Rows from block 3, named by matrix and row number. Rows with one number belong to one channel. Each number is 128 + 32 x the weight over its row's rms, rounded and kept within 0 to 255. All counts start at 0. Numbers have three digits each. After the name is the row's rms in percent of the matrix's.
# convs0: first 3x3 conv (model.mid.0.convs.0.weight, 256x256x3x3, standardized in use), inputs 8-15, a 3x3 kernel for each
# convs1: second 3x3 conv (model.mid.0.convs.1.weight, 256x256x3x3, standardized in use, transposed), outputs 8-15, a 3x3 kernel for each
convs0.98 085:124222173153131126141120091157070145144091093127126112116233103118136119111108142107214119093116109130135150162085089183099115126149119108145158110089136123156159114172115126162148120160107120154172102133112110117103
convs1.98 099:152100134168111135170155095101134142131149125106177108128082093170146094071255122129148148118121133132169114118163078217225132147129097073109153095091162132074128109146149127098123061054132172125100156174136173176148
convs0.99 095:176168110161213115120145131108128117159167124149111137193107109152130094067112141098154115123129077144085124157177128143188124105073123089114181125111171123149099106109088122143158113113103131117135118189109176071206
convs1.99 082:172125128133100134112114145091149147122053158091154184085174138109156164095160080173171103137173140128129149152155147098141144149088114165105178150143127087093121155106139152120193112117202109144133126118118092157137
convs0.100 088:138100117184187200144141158141107107126131117188091142196136115197109171154159181146142087163148143126150126157081096128160186124146088146125200092127149121126148139169123171174121155153119158089176143179182125166200
convs1.100 072:078177135080096146133141142161120125142085086132164125135152065148131124152090177087123122152132143113130100135129123154149098143111059096176154158100122102196133133149119131169131111136165151117160133149165147132094
convs0.101 089:144170129202202041143172133103100171140127123089111115187130176126158180078131150131167140122122126144107139123145183157142174157105206150126106165133084147144103091065129172118147153094136113065096045089131140118106
convs1.101 078:120134146147072105182105106104136158161160080144191155081069162185096145159135149201139068121108130133096088096141118093119128111035121109118110167184107122137019134114145068090083118132135159131140106157074116125062
convs0.102 078:120080136119142157089119128146098009138097099115140102138089019130120141105150109154138125118113114134130139127151166136187146110167111130166108125189117156111085100133156175164140138148153131154130137112105111106135
convs1.102 070:106087114115148127075193148127125169124123144208183128130119119158161126227125099127115108150126139146130150143091153156105096141100101195133099159062158111098123072132108104134141078146081167150125132143172154181146
convs0.103 079:148154152178164143155093168157100155095124128142167130184111093129142099124120169104140135140141141113086131123115123064140076102065100119180154162193154115126182122126161137155146163154160142128187124113144090132149
convs1.103 083:155135099207119050123116113127113128123172152151161099082071148081122077139138136114159121145146144141123097139150089094108107115116135107142155101144058080140085189124140115092194067174164109108203094091133136086113
convs0.104 120:157154138158166149159153132135114150134125022109139131125117172134133110153141116125146133099213102144145136107137138109121100153104115121068170110117205118076129100134149092129142113154125147255125097173090126109135
convs1.104 130:159137111060128086101127127134141125159200108117117107211133094060169118139163148094101106099103115137166123215199140099078112233142078141068151084081111130075105126112164094121158156150170138175100142115151177158118
convs0.105 126:122128122145133152128151133117049125216193086090135152110110139155118152121117174121146162121119126146091099083070146108137141162185143159169195090039103133111113113130137125126167147149135090111179153128106123165163
convs1.105 130:102091134104065163098114097123087104163095124166120116127121116106105113100099166111097143114116163152140120113118110146163100036106104131236142155119147145101086101081146144171151179173177089122127123212160138136072
convs0.106 118:125100163170073108101104120219165118168146099168129107133134103128094109098110104124113108202159131176133133073082156069089157169193143119149134116130139098110131144105183134095142151113131161160176202141136085108086
convs1.106 123:156173092121127044118165067143168148097151151120130136117052085135100116142140159106126090111134133149149163187116099172111010128111134126100106158119086132163103124096140136080145122160177147135144152097182157090186
convs0.107 089:048095064087140156199154121180142127117135106081174110135127097078186165049123158123095104154165104135143110172078134092160066097135136156124145145100080180135106092108110120149126118088060111167078130131123110089086
convs1.107 083:094114065149093134149142123078186181140136120137102116088091112134106104109174100114117126149179156132133135123089146137080171107105034165127136095165115174099120181136143179104136151146160109164095153078122127189130
convs0.108 085:105084103125095123113172143146101106152163114136166110126168122113121133189112190103130137139182120143119151145187140083140079177147117126134153099176125119151159115125116113174088132114101150119107102176109117151090
convs1.108 098:124137135139170133165125158094089103137118120130151128117127124135133096196121112117124136102125127094088090153124100133194116055150023168132157157136127126097152156158079143106134124121115126087146133112135198087141
convs0.109 098:160147112164138119179143119134156120128127112151159188136159153174159098093065097128089112115084111049114156176182121112093148158111141150151136159146111083129139128158161118171130132152108162187108173160121099130135
convs1.109 085:148127096167120066137100181057108118074083145167087118157133079158105151100129140130116137106088118106157147111170130129157180033143136077114149104169092086151169160098120164093128202124182109094152188088132146158087
convs0.110 111:133140166115140162150150120156138163109118150092149131182138150094120146125127126121139121113124109119135124239120082180086109109112106061118146154112168161167134120129133134148143156150132060139138115137096153125138
convs1.110 134:141119183126108185152188087130089105118144147131125113129153116123127075093103131098129098126121088137124153161172169146175111146173153149147122117065252149194139120109099153095141130097166097123142146125109137131187
convs0.111 101:104091119125142080093135129115130086096217165072124093130162110136129123101084108138150124113101110175173152127094147162102083108162141138120075188165073079127051100111126104120101146159136139105172125134113116195119
convs1.111 096:203130137213129144184174126164189135113118133089173086152108135150145100150114115168123123125166135072131088156101152170044142074150107119087107091106140202171153115140164132160147182131159110109146121207107125119133
convs0.112 085:193151133121128109143110102101076121118162090169123117168123117129134117158127142136142130143140157154151147157139130160132158110184109149106127130101167150103151078088042112076095106158108159137150167086104150083126
convs1.112 081:129068160089112148101108150067077136155115152186144169160149105161187117122126155110110113142187116132142123143149103083111128031124060107106121049080082156138157137088155128122154091097162224166182155198142111092155
convs0.113 122:151124132175212128132109107138125114115180225132076139115147095150171095043061115120127150153167124108125121149155118073042090134149105154130118165194078115127103158162166115143152197180164129153126125122140162112192
convs1.113 136:122113108143215126165159129147123179121132100137151120145169134123116110094158154136134124114131105133150130146144137161158141114088116106155120073142150097165097085112045054059116095052178131133180161173206099195127
convs0.114 082:145131135103116136076114110182081095155111148116163107071103110154099109065113094099102121119131126139137089092147146096114148150124168129164151095122146107119132168175133082113091105134145088174152134114142118091150
convs1.114 083:138148147172099098104070142128166170097092149058131133151148149149164095123104081114139150113142108118124116081126112092187157073128194128115182116133143133109177136085097105071121114128137137140109161169131132127149
convs0.115 097:211164146090183155091143104142065139116126158124122115106186151088146083087069137136115119164162121132132133160186159121093127098060088127131080175223092129156071133082143165173177157163125136169093118095124109195105
convs1.115 081:173125153120086133157093062092099178079108094097156168103162125168125094124118144138135110111132107109140077113161130140107068123125112154110137157113126138166119127174140090111110130112146106132139134122127131106142
convs0.116 121:162150124101153122149076109153106121181173138133221126102124158148104138103061125152099129126072145107190123098147115152059157176157202148136060142140119192074078156156149147119155162137115132108168196112121202176126
convs1.116 123:066152133122121160148140173145109148152146120177159162096146161137116102127159173148119124131081096068135104104082119118169135131148163182170114128088160134131126138110079115119070144133045108114098140155146136132102
convs0.117 100:136110135136171133131141103142132084095182137124106166152158108168175057147188133138118160119123120130155103157086102123133107123115127129047139131068076152146069120139165125139123128105111142141138116148154090148156
convs1.117 099:118177103132162172117158186057131151045073119113085105133163116164124132102158140129106135100161158110109117137129134084148117129107107124125094100194049109151105193217120116140159128121126131115089085142083109126077
convs0.118 152:157111152142190152138134102173120131088038084136091099178133128114132159094129133133150145125052092122145121151098101126173099130127148117086125133142131120143132154132152137172151120130102125086173150246165114128117
convs1.118 148:097089139092112122116157138126117142125063183116110101151175153070178143109105116120142136144177112079108112096152149067026165128222153093097123151165187121127143124105095102133173180204084126116126112170127109171075
convs0.119 135:120123143124099149142099128121187143162033213184120137161129122100094151115153153144147128127100115127142146151133113072177165174100098137115087076174150102143186132167146126113129109103119134143143148048199108225122
convs1.119 132:086128163112196158089185154127092113104053149165149136095162130152135097093137134139133141113127139115088153087126146113117127121143112113135138186215157094139133141153147189140072143059108138102189171189190160107174
convs0.120 052:131152162131084077130132139112135138063000074105131115115159160113095093136133172124109119116146136127132143084143133108177138113110127140099122115105168138121098136123098145133131122119115157187131181036142106104122
convs1.120 090:080122128098113123118124142166189144034013099162121109120125145157136102122126177125111145124138103143144118110135119146109099138154112155164154181159066175137138132175145096069074096172135155148148103119148142152155
convs0.121 148:125116138146109066106138154148108101126048085100144096171128102104120080178140110112098140108164152130146085112133166114142119109139141140117138119061086104119095144134166139119132120123119107118124129255125139113067
convs1.121 140:103109127236145102091180114162145122164094120142175136101092125116108144129150125137104095107167141130157139089128127140203161093159119126134092246104106126139119130158050178103068121102149137094094225226136128088151
convs0.122 137:159096093121159112136118129093214078113138121165151162111144103160125095109116133111118125150044129096167172170122118136167125138122111130109116116132139129132133129124148147124152116120118126204117157029094113107159
convs1.122 126:073129151120078142101105122108070126171117141136097088098127147086089100124160093105130140109148122126115143137112110164103152134124135136125118094222128140214127081107145121152177133112125086170182107189057102243130
convs0.123 118:164142094154088085110093069193157127108196170165142152115146098125112180141131170123067148109096134098128117098036132130167099130168148159139121176036043151182187144115110155114123137132133170124152099142141065116105
convs1.123 132:109143066174216126144147083134147110110106086126120076125102124140112130092111130194124100114122156165183146113146078165096101213074142117101151157123102122132102134137140083103124131140149113058122080129108102098086
convs0.124 099:168184119123128096124115093152124147091077152107086168183142132160144064079135107169132104145139108115189105137119080129110165110075177081092127140168071156127034148120142181172163125125108137150120112167117116127050
convs1.124 087:133147159157170146141057128093154182080153187129108159082173091112116131110175104160143154121140091120098161167160114170139145159077053171064106161138143119126117137101113085099028122138086147110138116113080141140146
convs0.125 116:126102126129137168156168188118124088138104172082148163086095117108160184194187146128124099125108127126161137136078114107144203124104178104100112126118149146127139106109096129125135143176149116170132134062130109149157
convs1.125 129:170087110082064111155114097085131128141158146131171134206180113138149114111109115064065131136177130126133125147203094152079135119130136088190143146073122134112161054083146167132108155187112186216137168174115159109124
convs0.126 102:144106126159197153159151148122076124076173110146127070123129141104089143149140135160126090129077095117073162112123090160161115099202102132162056118157103086128145139156148140152115123137152153012125124126097123178136
convs1.126 110:069148106142179134142102172141128133180152118099160167112100097084161132087135107114146140157099130139165145127149140136069107062104079076148184074152129178178113193115141123163169121163093151135100096227143124132118
convs0.127 067:098113132071093121081086141166201122135153152073176116100118114118106104116082135116125116140144116127133126154132103127121142115113098118149129118105058177134122137077142138107143123106138170118137029188136159153112
convs1.127 089:149138160138143127145088105121171180093185163083165137143148117122091137154044143145116102130081154111108167120139104109035088133059094125088118144118104135069140133159090147212086123164110147102116105178128128117185
convs0.128 109:141139138084136101104117081163124094119100127080123084116179155132200157142092117108127151113113090112120121171143173168155060118125046127122125115156156119050107114158160101159119103114131056082148149187113142081129
convs1.128 103:145074120129180089103164094162147135115079115117171119114159136088110120129106114141090158180093107147137080175113132171131189094168161125135085186095128111151122094104133190126118148176143114163160169199107138108090
convs0.129 133:114139111152211174129132141146130113140095139176176100141143140121146159130142083160128150100084083100134102118136133115112124116064152141196135085139129096147116135158145156126148146151151149114139112195158103143165
convs1.129 130:127108122107154175144143117121093149119093101081126098107061141124081132134149139137112092115125133122162153123115134168079118146090126102126107125138080122078121154102106121091165120141149166112168145144128167119133
convs0.130 077:089124100094144111116117102161167205142116105202150104125173139128157159075143138104126143176125109158118111144155071103158036092098132142089141124123071156053096111110129119110130127139145100113121062151173123113194
convs1.130 071:132131133120157115122131110093144147101125116111051074121153099146154125093150162130139135162113137106177118133122147144086131133061113175114092118066194131162130113126113204185164085155153194137149146149138097117169
convs0.131 128:144137173130132115129112100094179204136148181096127165193094170143165096130156125167113163133139156131113125092122126125219175133116120120134170134025255127120122143172138137150144113149142036140188178082116123146138
convs1.131 143:116094082081096159095162113099119110130105087087155115168165127152117114083108106109155145160134100099116128119199166121172133103092121137150095109136071152076158124079142076184134131079156123112153115047149052143126
convs0.132 089:152139120128119141134116183084183168177112087112158072130084132112119137147141109168149117132129112131145106179107102148090112122142096147135113138114121133142132146136120156166180178193165126187129127074187153114157
convs1.132 088:158149127102162119133158097137157152196163149112107196102115113136175193130164139159125156121137090176112140102070101146083145102117112188146103100075069182168094102141128100116120154169112131160154148113113133101101
convs0.133 085:105202138140168122137162109151144133193179141074133148119120077153135082117139101141159131118125140110097143119191170123155149058034100153115103185160145168131090111099144097142137121147116184141117148134169133121183
convs1.133 083:163086086195009072186134116110074097167109121070102119085139184119120106132145080128093155155125110110146128078162131049144139121133142124146166127147085133117083138104122160145179187122131118129152106022011122125135
convs0.134 105:138167182143150100114072111126116142160190091159113164077110138127131096172162076129142100134122090122106127127145152196094141142115111137167093183130160183109120156110122143159133127139145128140088176119115105043123
convs1.134 096:113120155113107120087085140108100136122058092125091108133106124097112161180184115088131112125145120128129091153176125126105122156145163124110104109112074109102114159117136168148101190152094131164149177158131133119148
convs0.135 094:121097155109085146126134114168100098135201162187108110134113101071132121106073116124111110136127149173070144119171178114151147096164132144132132107103089140100072127156133128193161139141137126122118166109165161084151
convs1.135 093:097132170070160175129144167143157111125120113192135099111080104102047123095118119121142109064135143113122120140134123098100122105114166082118155074131145128095133121152169180173149151170180138087139138073037120074102
convs0.136 088:170139131100075067147142103089149103071118177096107131156153138126129092123141138075135144118128136129133121097062101131147141127152194133090127100080119140147129123160177234218209224202164077138110138085110183086145
convs1.136 092:132102163132129117078149072134183107127151133158090200138092144157155161133137121173156117170111126088080096163145147129097144096159135108101142125165088129113084110098122089129152124098158167131095152190148101125150
convs0.137 098:202127097152188198189205207117100051132168112141200086119123085128117099129162132103100120120156175148157151118131074061035047140092162120120176118136120092135104137147116116116154105174172141024127103069111098158092
convs1.137 097:094180107060117119061131103172131075157141083114091076152152095132120129136146130122108128151114137120131130161148107157111121220093122107146151078117153179184170107128167153167148118154133144135164103118135085141158
convs0.138 107:159116103158130138185161146220219140144059162110134140104135130137141143124111111080080122228143135110124163095122142202185060099131153123145146118103130116159208115144123138187211104159185148166140205150100135138141
convs1.138 102:123162119134104125141070133125150158092133168150086119141112144148152116150177132140150165148111131130151112144122167131131129129130124147098164149165082134089082127125131119181109149155138154119095161149053124156101
convs0.139 073:147149116148110059153116094114088104082100133081178090189134104070085098119089169113137137126134120089070149172150161141171198117191184087077111084087076068125053145178147174181143099166152100075108102086088140114081
convs1.139 061:103106114069089038063035036152132140128142154130182176116117123157174127161140105127140153120126155172160178126143095098190131150158114098065119090060132133124207145099131149186178153137124150111089136120158125108120
convs0.140 124:154153128111073138183122111109171168130121168158171136124143128085116148120124161154134137141085131147166127139097062086093151073168107126100155082152100084124153148134101109135118116103104151089130187106138157136136
convs1.140 131:147140138112079089150102165128122150152102147111098115153164099105135099151119146142085128102090110120170173152146170130089085169183121132128119087057119080156097109172161152212126116171107131108140120166120158128130
convs0.141 073:108109157111116105154112086182178176097123188057076112107145115151170118144135144086118142115132164080098159115193174068138036080103120105100146120076096121159136087117087082099101116129141137086046148083156054183145
convs1.141 073:123125090168131124149141136151093109126138144134100065132143124088134175076165166130138120154152124171165118129120102146140152067062165125112154155170132088184144150115175161165157165121113109132131128088163130157171
convs0.142 116:113135111142222125138173161126136172151124129134106127136140121153159122091188138083117163121126122140109129109092122111131059163089114107088193080137205115113160104103134096096132096101119125052051189058158158105120
convs1.142 128:131086126150084095063054098098139097125147129085118171123104121095133095089124080109129130088097123152120142147185119149090123199182205131161112068147122140168050125121121113152123098155113125116138135136119085088157
convs0.143 109:147135133134195145127159139110077114167218187141079133168152133130151117135143102111110092147152133134076148121147111165060094102171155130123143131092051120095100144130114075131146125140147119214153087031187121150131
convs1.143 120:162173197095081099140114081112082113121142147124073128115153154169152167176137136106116161117113123096137112068113162090147133127096167118080121118049096160155113090157100133202158113151102096193215090126066066153160
convs0.144 134:133124115141149137129095154188189192116102177103116102099130148146158164138163133171134152119037112151147131150093113173138151112071084059039089102099072119142120144133137161169136137154119187133107131170114102138078
convs1.144 135:111082092142107155131109120162107128106126140101114076102071147136118151177115090179129149133124136152105167135031121095088119100089139114145127155123143178167154101179153144149126148181123166145166114131098134105099
convs0.145 086:145136108152152130132184136091055179113076142138135144139097116133063165078130158165112103105131146133138147100087055139123068084115132120190118129176137107137116122171133100164114115147134155128130165130164119161148
convs1.145 090:160140117145059117127089137119214120080056109080129122087121122116116141153151147127128121174147108176102097151141116124161121062161152132125120133061156147165128151102141113149133135102156153135177135093158139165155
convs0.146 087:109185176055180143153135147153219178112153123151133098152113108146085105152154124161123146120110157163152160120127158155182151186160158123072084132132114184129156119126116127107129139110157158019143086135163118145153
convs1.146 090:052136154095183191157148150155104133089103146106098074132158077133124123147152108149149143100101147108114127102095166097079080055124104105116153133103114106097130186133194146130166118111167128105148115136153129147177
convs0.147 146:097122142103127117127098105167105120073202160101156125141124123119144130082083121093111093139131058158123123135087142121173121088177119104118146152118167144080114159114137137119161100131140101115106137076144128107103
convs1.147 136:135146130186081106117123134124116116116071145134081107171094132106163119128166133143130120133139135112097110120098111113113143121117155160128132130105143177184129102207131127167101134126107146131116149126132081107139
convs0.148 090:154165123125182155145121130137063103159186104082096172086122129104121118103144193133137119182202144174131156112131157180118182151124115095148129097137079074148098102096115114159156160177145189145120127159115070128151
convs1.148 091:170175121097136130125123122157150131178163107152097105130130137171182182171156175149152151104076140111098105150162155073117139080059028138127131112047110100059068118117168173162179116133148148140143131094103164111150
convs0.149 089:157100128117141158126099039160112053135105129116075120100068131179094076159068146130109106144149136084119101067111117206192145144153086153053132093114142162074125162181107147150126147146139122090168156128180152178117
convs1.149 091:097139148148142141093158082129109119199156145141130077153156122176130139192159099104130128138131120145130130171102103109151090124144077139181155099153161101142089139097114137130155161172143147149151180143163129152161
convs0.150 096:109140157134152170157174136160079153178098067129165115138075143066161136121130082096124119086151121136124144109134190110074151158129154133137109095125150060145121125120144133164122128170135087170122121224121095126144
convs1.150 102:154089133155148123108197125160118153148090128111114139143128121151179114189168137113165123135116142110124113089087110072121127051109134173104155063144116121113127138148182150184154174139078149148174151122143109158067
convs0.151 097:112159128153146139169137135163092099191061107147150144120126132162189056111188128126101113117133101141150096102046082120077134129101132113128116057108091110164191132125140116145139131103136089148130114207146149142087
convs1.151 095:151077127090135134107163155147090124124160102128114073116166076161133066087098120138168142139124108141129172103151156117115086150159149112158090160158092161098185163220185126217110134124149119155165064156095113099122
convs0.152 083:132139139162172128176209199165142103126171101154140150128130150140131142089161126120080116113120127099126149148161152146151115138136126128104098122105073120087138139171140180162117135163147130111118141044184073112127
convs1.152 086:062123126165132125123139123138146150133089158134085080135095195147139103134180115119128112107131135138146108127123062132126093097111099132135139141181141164115158197107149143150173165118165121098094141195134098114108
convs0.153 094:137137176113099077151155168094132115159190145141142132117128194112127173140151114115145123119103113145184146121115091105083072106154121171044097126016097178138110128169140143121123134133119106139155192179183156113141
convs1.153 112:121121113085107172124149149141132185117092199179140125111151148144114133149087174148149106128153145117126120157101172091087118113084170150149114188180086141127156110158116129091095109098181136129125140133165173144141
convs0.154 110:125141092118160137087148119139176123201111123124151103144154156101108124133106050159124130105161152147132112123118155155148139100128120186106185140090243169141133141158154134227174145174140135108138148071174132164155
convs1.154 117:141171126141056118140103104132186184150086123141082087098149079135142110119130126143137152133146116141079123088123132071078145137129154116080119150129122087076121148118136093071151096100119115099101131135133155112110
convs0.155 129:154077139167164097129089156150101128166069122136102171171112132182128157127091108164147141183101094102146131098111081189235097128101132118141119078109183164145096137142136137175118128164122124133114148058145186135112
convs1.155 130:085106149147124059183162131109160189144105143103155120084113128086113047152135110127084136130117078137148131090143129153124095166111129098180252193179105146151079168092065117145144120141173129076126143142180125079106
convs0.156 100:099149148121105089147130111118083077151171093128110125150118135103105088162061088134103114089157164158126138123143137108136190124226191139146157173139113165147078088094107042150139090161127088085115095166095151104100
convs1.156 089:155084123168165075178122142083144131098121129141157154176193157131124139097142143134123109086103105146138148084027070067137124137128111122133133156100076101089139151135139135153134149132133148108080139168059114115108
convs0.157 096:156098140114132102135148101121145091106127138132127109172112108134167109110115149141113155100118130127128103118088100104096115149048101131102173094103080139142123153155173146151132129143129046079158068127135072123132
convs1.157 108:127189158063140148135120075093136148131147174143091164162080100139111129149190184125117102147134140135124135115147168068108131183172091130085186148071155149128104150113119129123171206119116126120120122109070119075110
convs0.158 092:128145101151140156197139153117134186044124166139131095150144123141176176113124180100119109110124115132125133119071033087123092102129113134126125114166116148124133101160175116167127089127123132069155094116108171131089
convs1.158 093:102143146128095176139162120144128162138053135111102123099100111119118115136130096119092132110097138121133120148106196163154149160134101078122101132125156145128123122193181147148122153100105119198159084118089173144074
convs0.159 100:111154144144108116133099132133100171079095139133168121148091138138126125166110097112181161177133143148131081123139149095178080052120085194133154155120194147108099118159141174163188191205115159120112159245143124106120
convs1.159 091:116161155152100144118140113146137106079099170132143158156169105158137142130110131156132106150135142126139140153108211145125177110136092105169136148074104151074114150183138133193176069127138159139048138119152084142126
convs0.160 096:132126131086045143165161158119079122104078120100151053101112175130145146117108130170161145101114115113102163132171159129133182140145148114141099131122129148088095098145118167208129104158125180169183142193175117143075
convs1.160 097:054057077102177077090150076158144134108064062108125129128116154097140181090118105101132125153122144159117177079143105112182062134085108086083128110195154048110148145141098141104114173051093101051072083113089107106087
convs0.161 105:126136139127113073110108131121206174171119066140144141111141145143121155154100111173145132182181147140107135080120144033163114130093071117074140094130205095103194143171178171123145161124125175068186124017150074126122
convs1.161 104:137102164165101117090164181105115118112137131125113149125116145142126097103087109151155161147126132138121136115143188087139200169146141099132147155116162094077149104166152124104081140074104096130161117146114125147116
convs0.162 087:103147106181106169122119122080130168108196183132122119076167112180128113110111129139125115117100110094133132081102051101036093102094087143136133144149144103131109141131136160122117136136128131114095115105117113151139
convs1.162 079:079123072141070094121126087194158087114098154091114185161078087108125155139117108088129121137121135142105106193134095160162155137117102106127158068126144172054162136139140162077148125129133123135097110140107176095197
convs0.163 090:164200178115093104124124076143125079140150130104082126076043129115029035110067093114090127142170143122153142142185120070111100074140146075151113182197165124138156143168153132146153149147153176173197124105105109086104
convs1.163 079:173125131115152074090092130124111132136106129131060100180110061174160126111160153136156150097118096099160130110141158144138064173149135132141156119123093148217205146147129132150151101119073186161116084110120165084053
convs0.164 075:082074136145076086158087144166130161108124075140107115092072046108077082132126062134152133125128165111102159144129149129153114124087200141164126102149137131096144153157113174186160108162183100080130140099113113137078
convs1.164 065:110086146175191077114148078152149139170116072140169107074166143116120147145132152124157100112146112155106129157108147104122074102117102195138136099203127098103147152114113116156097101063119174094110161111085155143106
convs0.165 049:186184085190115098113143109115117117142148131099177067097165184170138211113159174101095140168121123128078137092126130079069152113105092145113191092149112114121117120153132095128150145097134108115077151079102146143142
convs1.165 035:152131115127158111124042107130127196121120158121104121126119128090124078114103124130149194182175131139165140079062085116099144153104146114180192155161168124150134126121133151118102166127168106098106079052176134117131
convs0.166 041:116141070154133081129111117074122106095149121133089097121126138144150147132146177116135100115093101110104127099101169108076120105102075181186148152130155169201219130141104164161133156157154149157177132148133166111188
convs1.166 032:127054107079073107116081164091086098083100129115111137099116162101099113136091116178144153175149157128106149089094067115134119085113125168208166167195159094144107186184155186106143127097122165094107105080090148123093
convs0.167 094:083150100105159085117136081150155149165194157106116144133094108156082083130097108111133142119130121127156151130141149067096191158127176183155143195107148171134148112145144111106109131190169102146118105112104143103086
convs1.167 092:121122152148142107134089111181127120118137119100150136123074140134130147139091127157140181109098093094092130083125062130141105097113115122174163109136143151080107126138203093147122118104100088114097139133070150133122
convs0.168 050:135153092109147111123115112152129089101119156130124146106059093075089138078101144162111153106130113101111102094144098074093089104125141143151164124154120106165125150148128176158134182175130125157086146120170106086111
convs1.168 046:147116136116145081071091097132104131156066142148102122097118140105173128120155111155111152124139132116115158089046099143083183103096189126216170131140126133108054148107120134109113109116102130075104130161135175030051
convs0.169 105:143117122096153141154200112177119116106026146168122107109116094096119109141088128145129091129134141109129158182138141156132107161170116141123097115249091186202098135110091133178117149167124090180172174135197106091129
convs1.169 117:119123143103140114094116069135147088120136122126114093143143147163142110087083085152112083153088155105147152176118064157171224149123098163079135202058136184201164147141150124100074126124145157129162097077076099109104
convs0.170 091:137119124120070130170127124164117166117157171087154157175088126104145159089053119083118119098127165180104123169118134104082059063090147113163148141200123111181066095122156180109117161135099096151147130105094099144097
convs1.170 092:079136139166118159141103136134117188150124099077099083128144148122142149139101118116130116174124146135145162182129165123120069178143104077212187138166122141164172166151125103123098110114114156131124109073121156158158
convs0.171 105:136128114149149135153126116133067154171126159098107107154136135151124088086072023130109096115110108108155158133196146089112142125090177140147128153142163119178138076126121107173117123147108142078133075109129144133178
convs1.171 107:172202091127183070168138117151127135098109126117126109125109147148101186128205170097118109125163100121130112040212109149125096174023099110174098118227087148140140098096139111124156152160168126141137138156130130173106
convs0.172 116:147129160142098145146116122162008125119101181165164161121084168113113120150133130137149142153160126142158141166102091088122153220188141103214184088096116148072146113170123124136128124154156128056099174125111086151142
convs1.172 114:134145116146156071165104136150109156204135122171080112131133112122096136106164133101113110139103142162106123158133092150097135115065104122160126106080127119155193132093109174165118126090082098162125124158141143083121
convs0.173 076:141144183122069075133142121101085146125127127163106105185174130160235167154176183087116126137107103096099150187101081140129139183131141145154153141103144130103142162170157174180147166193174088129099155201114091138164
convs1.173 094:097064104108169096080155111174129092094097113125108117108125133109171139109167118177155138136109109111119164173126122175118134132087085171094147126085108153029078138082111108057173152138170164143092105115101133054099
convs0.174 054:159126082152142114155139148157132158135131144119132101116177119161110161171135166147147120112109097133141089063100108074110118094101044121237225103199114166186126142108162101121077118093109121161120084124078118129116
convs1.174 049:129116089125102109126129127138084110107013093114133160143152123105156137143128133133141129125199152149180136126109130104129126128121141149158147137234201139128130139129115195072121138166119119093138127100144147109118
convs0.175 118:099078093126166148133167119120051080214144147148219125161121161111113156071124062123137119152173113061039075160189176148143047075139147101100108110097189138068071133115110129103108106136118132136131142185176087128177
convs1.175 126:113043129166071101166151127092144136096089080131172187163152113194177132139127090157148130150092141108133131120074153089066062106125100114110148144072151137090169065130153143142076103152128076162133089169171122144115
convs0.176 092:110147156117027097140107157098047082156148170073116111082026052098110099051139117136129133130124105192165169097093079064010066127156141180132165151088086112104114118186124158154122161166168219179129070136107106107116
convs1.176 089:101074066124132126181177117138109124141167121142098116150089167139126157115098119167143104133128134166160145196145159141035145096149114151148114117152126137216156149148126130150105121118116138087174128106104084126100
convs0.177 086:091107134079057081128141133150091113092131090121128120134188110064112103114136114124109123117093089134134091057164181196066082076094075080173149150173117096110119135111098080082075147134133190138173126210125083128160
convs1.177 097:184096139120065085102154083113093123163130127189192106084084133107138141098070122154122110115123136140147111121121099205120168147112108129106080131139119172077127110134160163153179077080136115138151113180146098061110
convs0.178 106:119098158154117127143130105139097187147115161167108145116080122166162134126196155122132085159102038091095127113130111131151151161094107153156084100157157094161105105115108111116117136138133156165151188118190140190131
convs1.178 111:116137081141138074140190132121099105116091090095126100068097124104142095122137071133158137131132140097166150097140078088150146092139122093167101134214094134142116185129175119164122059155088106100081094195069066195109
convs0.179 069:114094103125130136162173126132169080116127103133225176121148134141078165120129143127116138134081135106140113195161185147165129082110141153113137180069136152170116134117133164123145132181098124144132154110042074051088
convs1.179 068:016113105092115147137169153120076146198087155135119150100130094132131157106117177129169099105130120117126163134008190127088114104073062131075143143174136124114144123122133121143165125069097141090094126166150112067129
convs0.180 056:170123114184113101123108126105164108186137057101117146126109136144099110095118122127116127107137134095141106136107105153070122161121155143131145086109129126121139176183190171196180165205195141123106160147188148137138
convs1.180 048:084098127090135137090087144142124108126101126147134176134123133129096093119079104151130139139092103114128104053073055062110107092114074238178165203178187168176139148146121158132109141128127127134124135095140151117156
convs0.181 097:170119150155086143110168212118134174094075089071039127141181102170149107104166144123167064128089105082147144112137210162126111162151163118126122140139209131206115174170135152147127128127181078155180051126110160155155
convs1.181 100:163160143094126145159153137114202111170094092091110131143174144164105123137122146125136146176191087131131102113061161107090082076089097108127141086088113134115113136097070096158065152165100106129124126058115091158152
convs0.182 068:090089126087146172093156098124092162063119114096113101109220057161179095104112106099132126120153125146143134091169160090120078140079068109161162128073136152093152118109127157145144157140149122116114148138130104133094
convs1.182 066:179085110195121142189102158109120119068107136112126136162118126219167121199134102109139097115139174117142119155174095202188111096093089164105123103045091160162180157159137041072136105126129116133131143131115123137127
convs0.183 098:135115118177068096146155125112080137003150128090109060095136159133170118121135103127126122156134087156136118131180162116113132122155138130126165110136169103150082123160104120207176146153116128081086103117193142154130
convs1.183 097:106108112135111142161111101160138153095047195164184165148126130144108135103104092180108111121139101123076145130123137151196086104091068156121137138173104114141127161133139146078143124142173144131137123076151152163111
convs0.184 078:099063070124105079154173147098079130156130168149132150092086157152087136144120150132113121129061109121113109094151069100118148101065133121157174118188160122208135107069166086074124066086099128147099104119157166130144
convs1.184 070:154186145179170200163103151044063121095091158136085133118155081155157095141135138135095128161155134126139134122139083029101081103080105152103110168159117062114126107139174130134122105115148119069098105071138090092126
convs0.185 106:136122118079118086124189159108130083167074129125102154139098146090103143106113175119121103110117107131155141129063104085231138140083090130147175107134154125165215129149142132218143062161149138196150178184110188139202
convs1.185 110:091094110139033131116105103142150107113069097169152198123168111109139145121165109117117182144120096121155086128113143111144131100140140154127121124149124137060093079104123130129087139105107133131062097143080096171097
convs0.186 093:153163171142139049137137127142175151122065096151145129084102131092117120134148147154113149130108109102174115113195135123141172118159143119179138185169179137150138136155166170175128073118127159099178125204161139163129
convs1.186 100:133138103200208095118097158102121129156087151112202138161089130123128096125101075123087107172128126115112132103118141149156125103092140151058141082149127178137146156072119121091173134144170137124208139105065096117121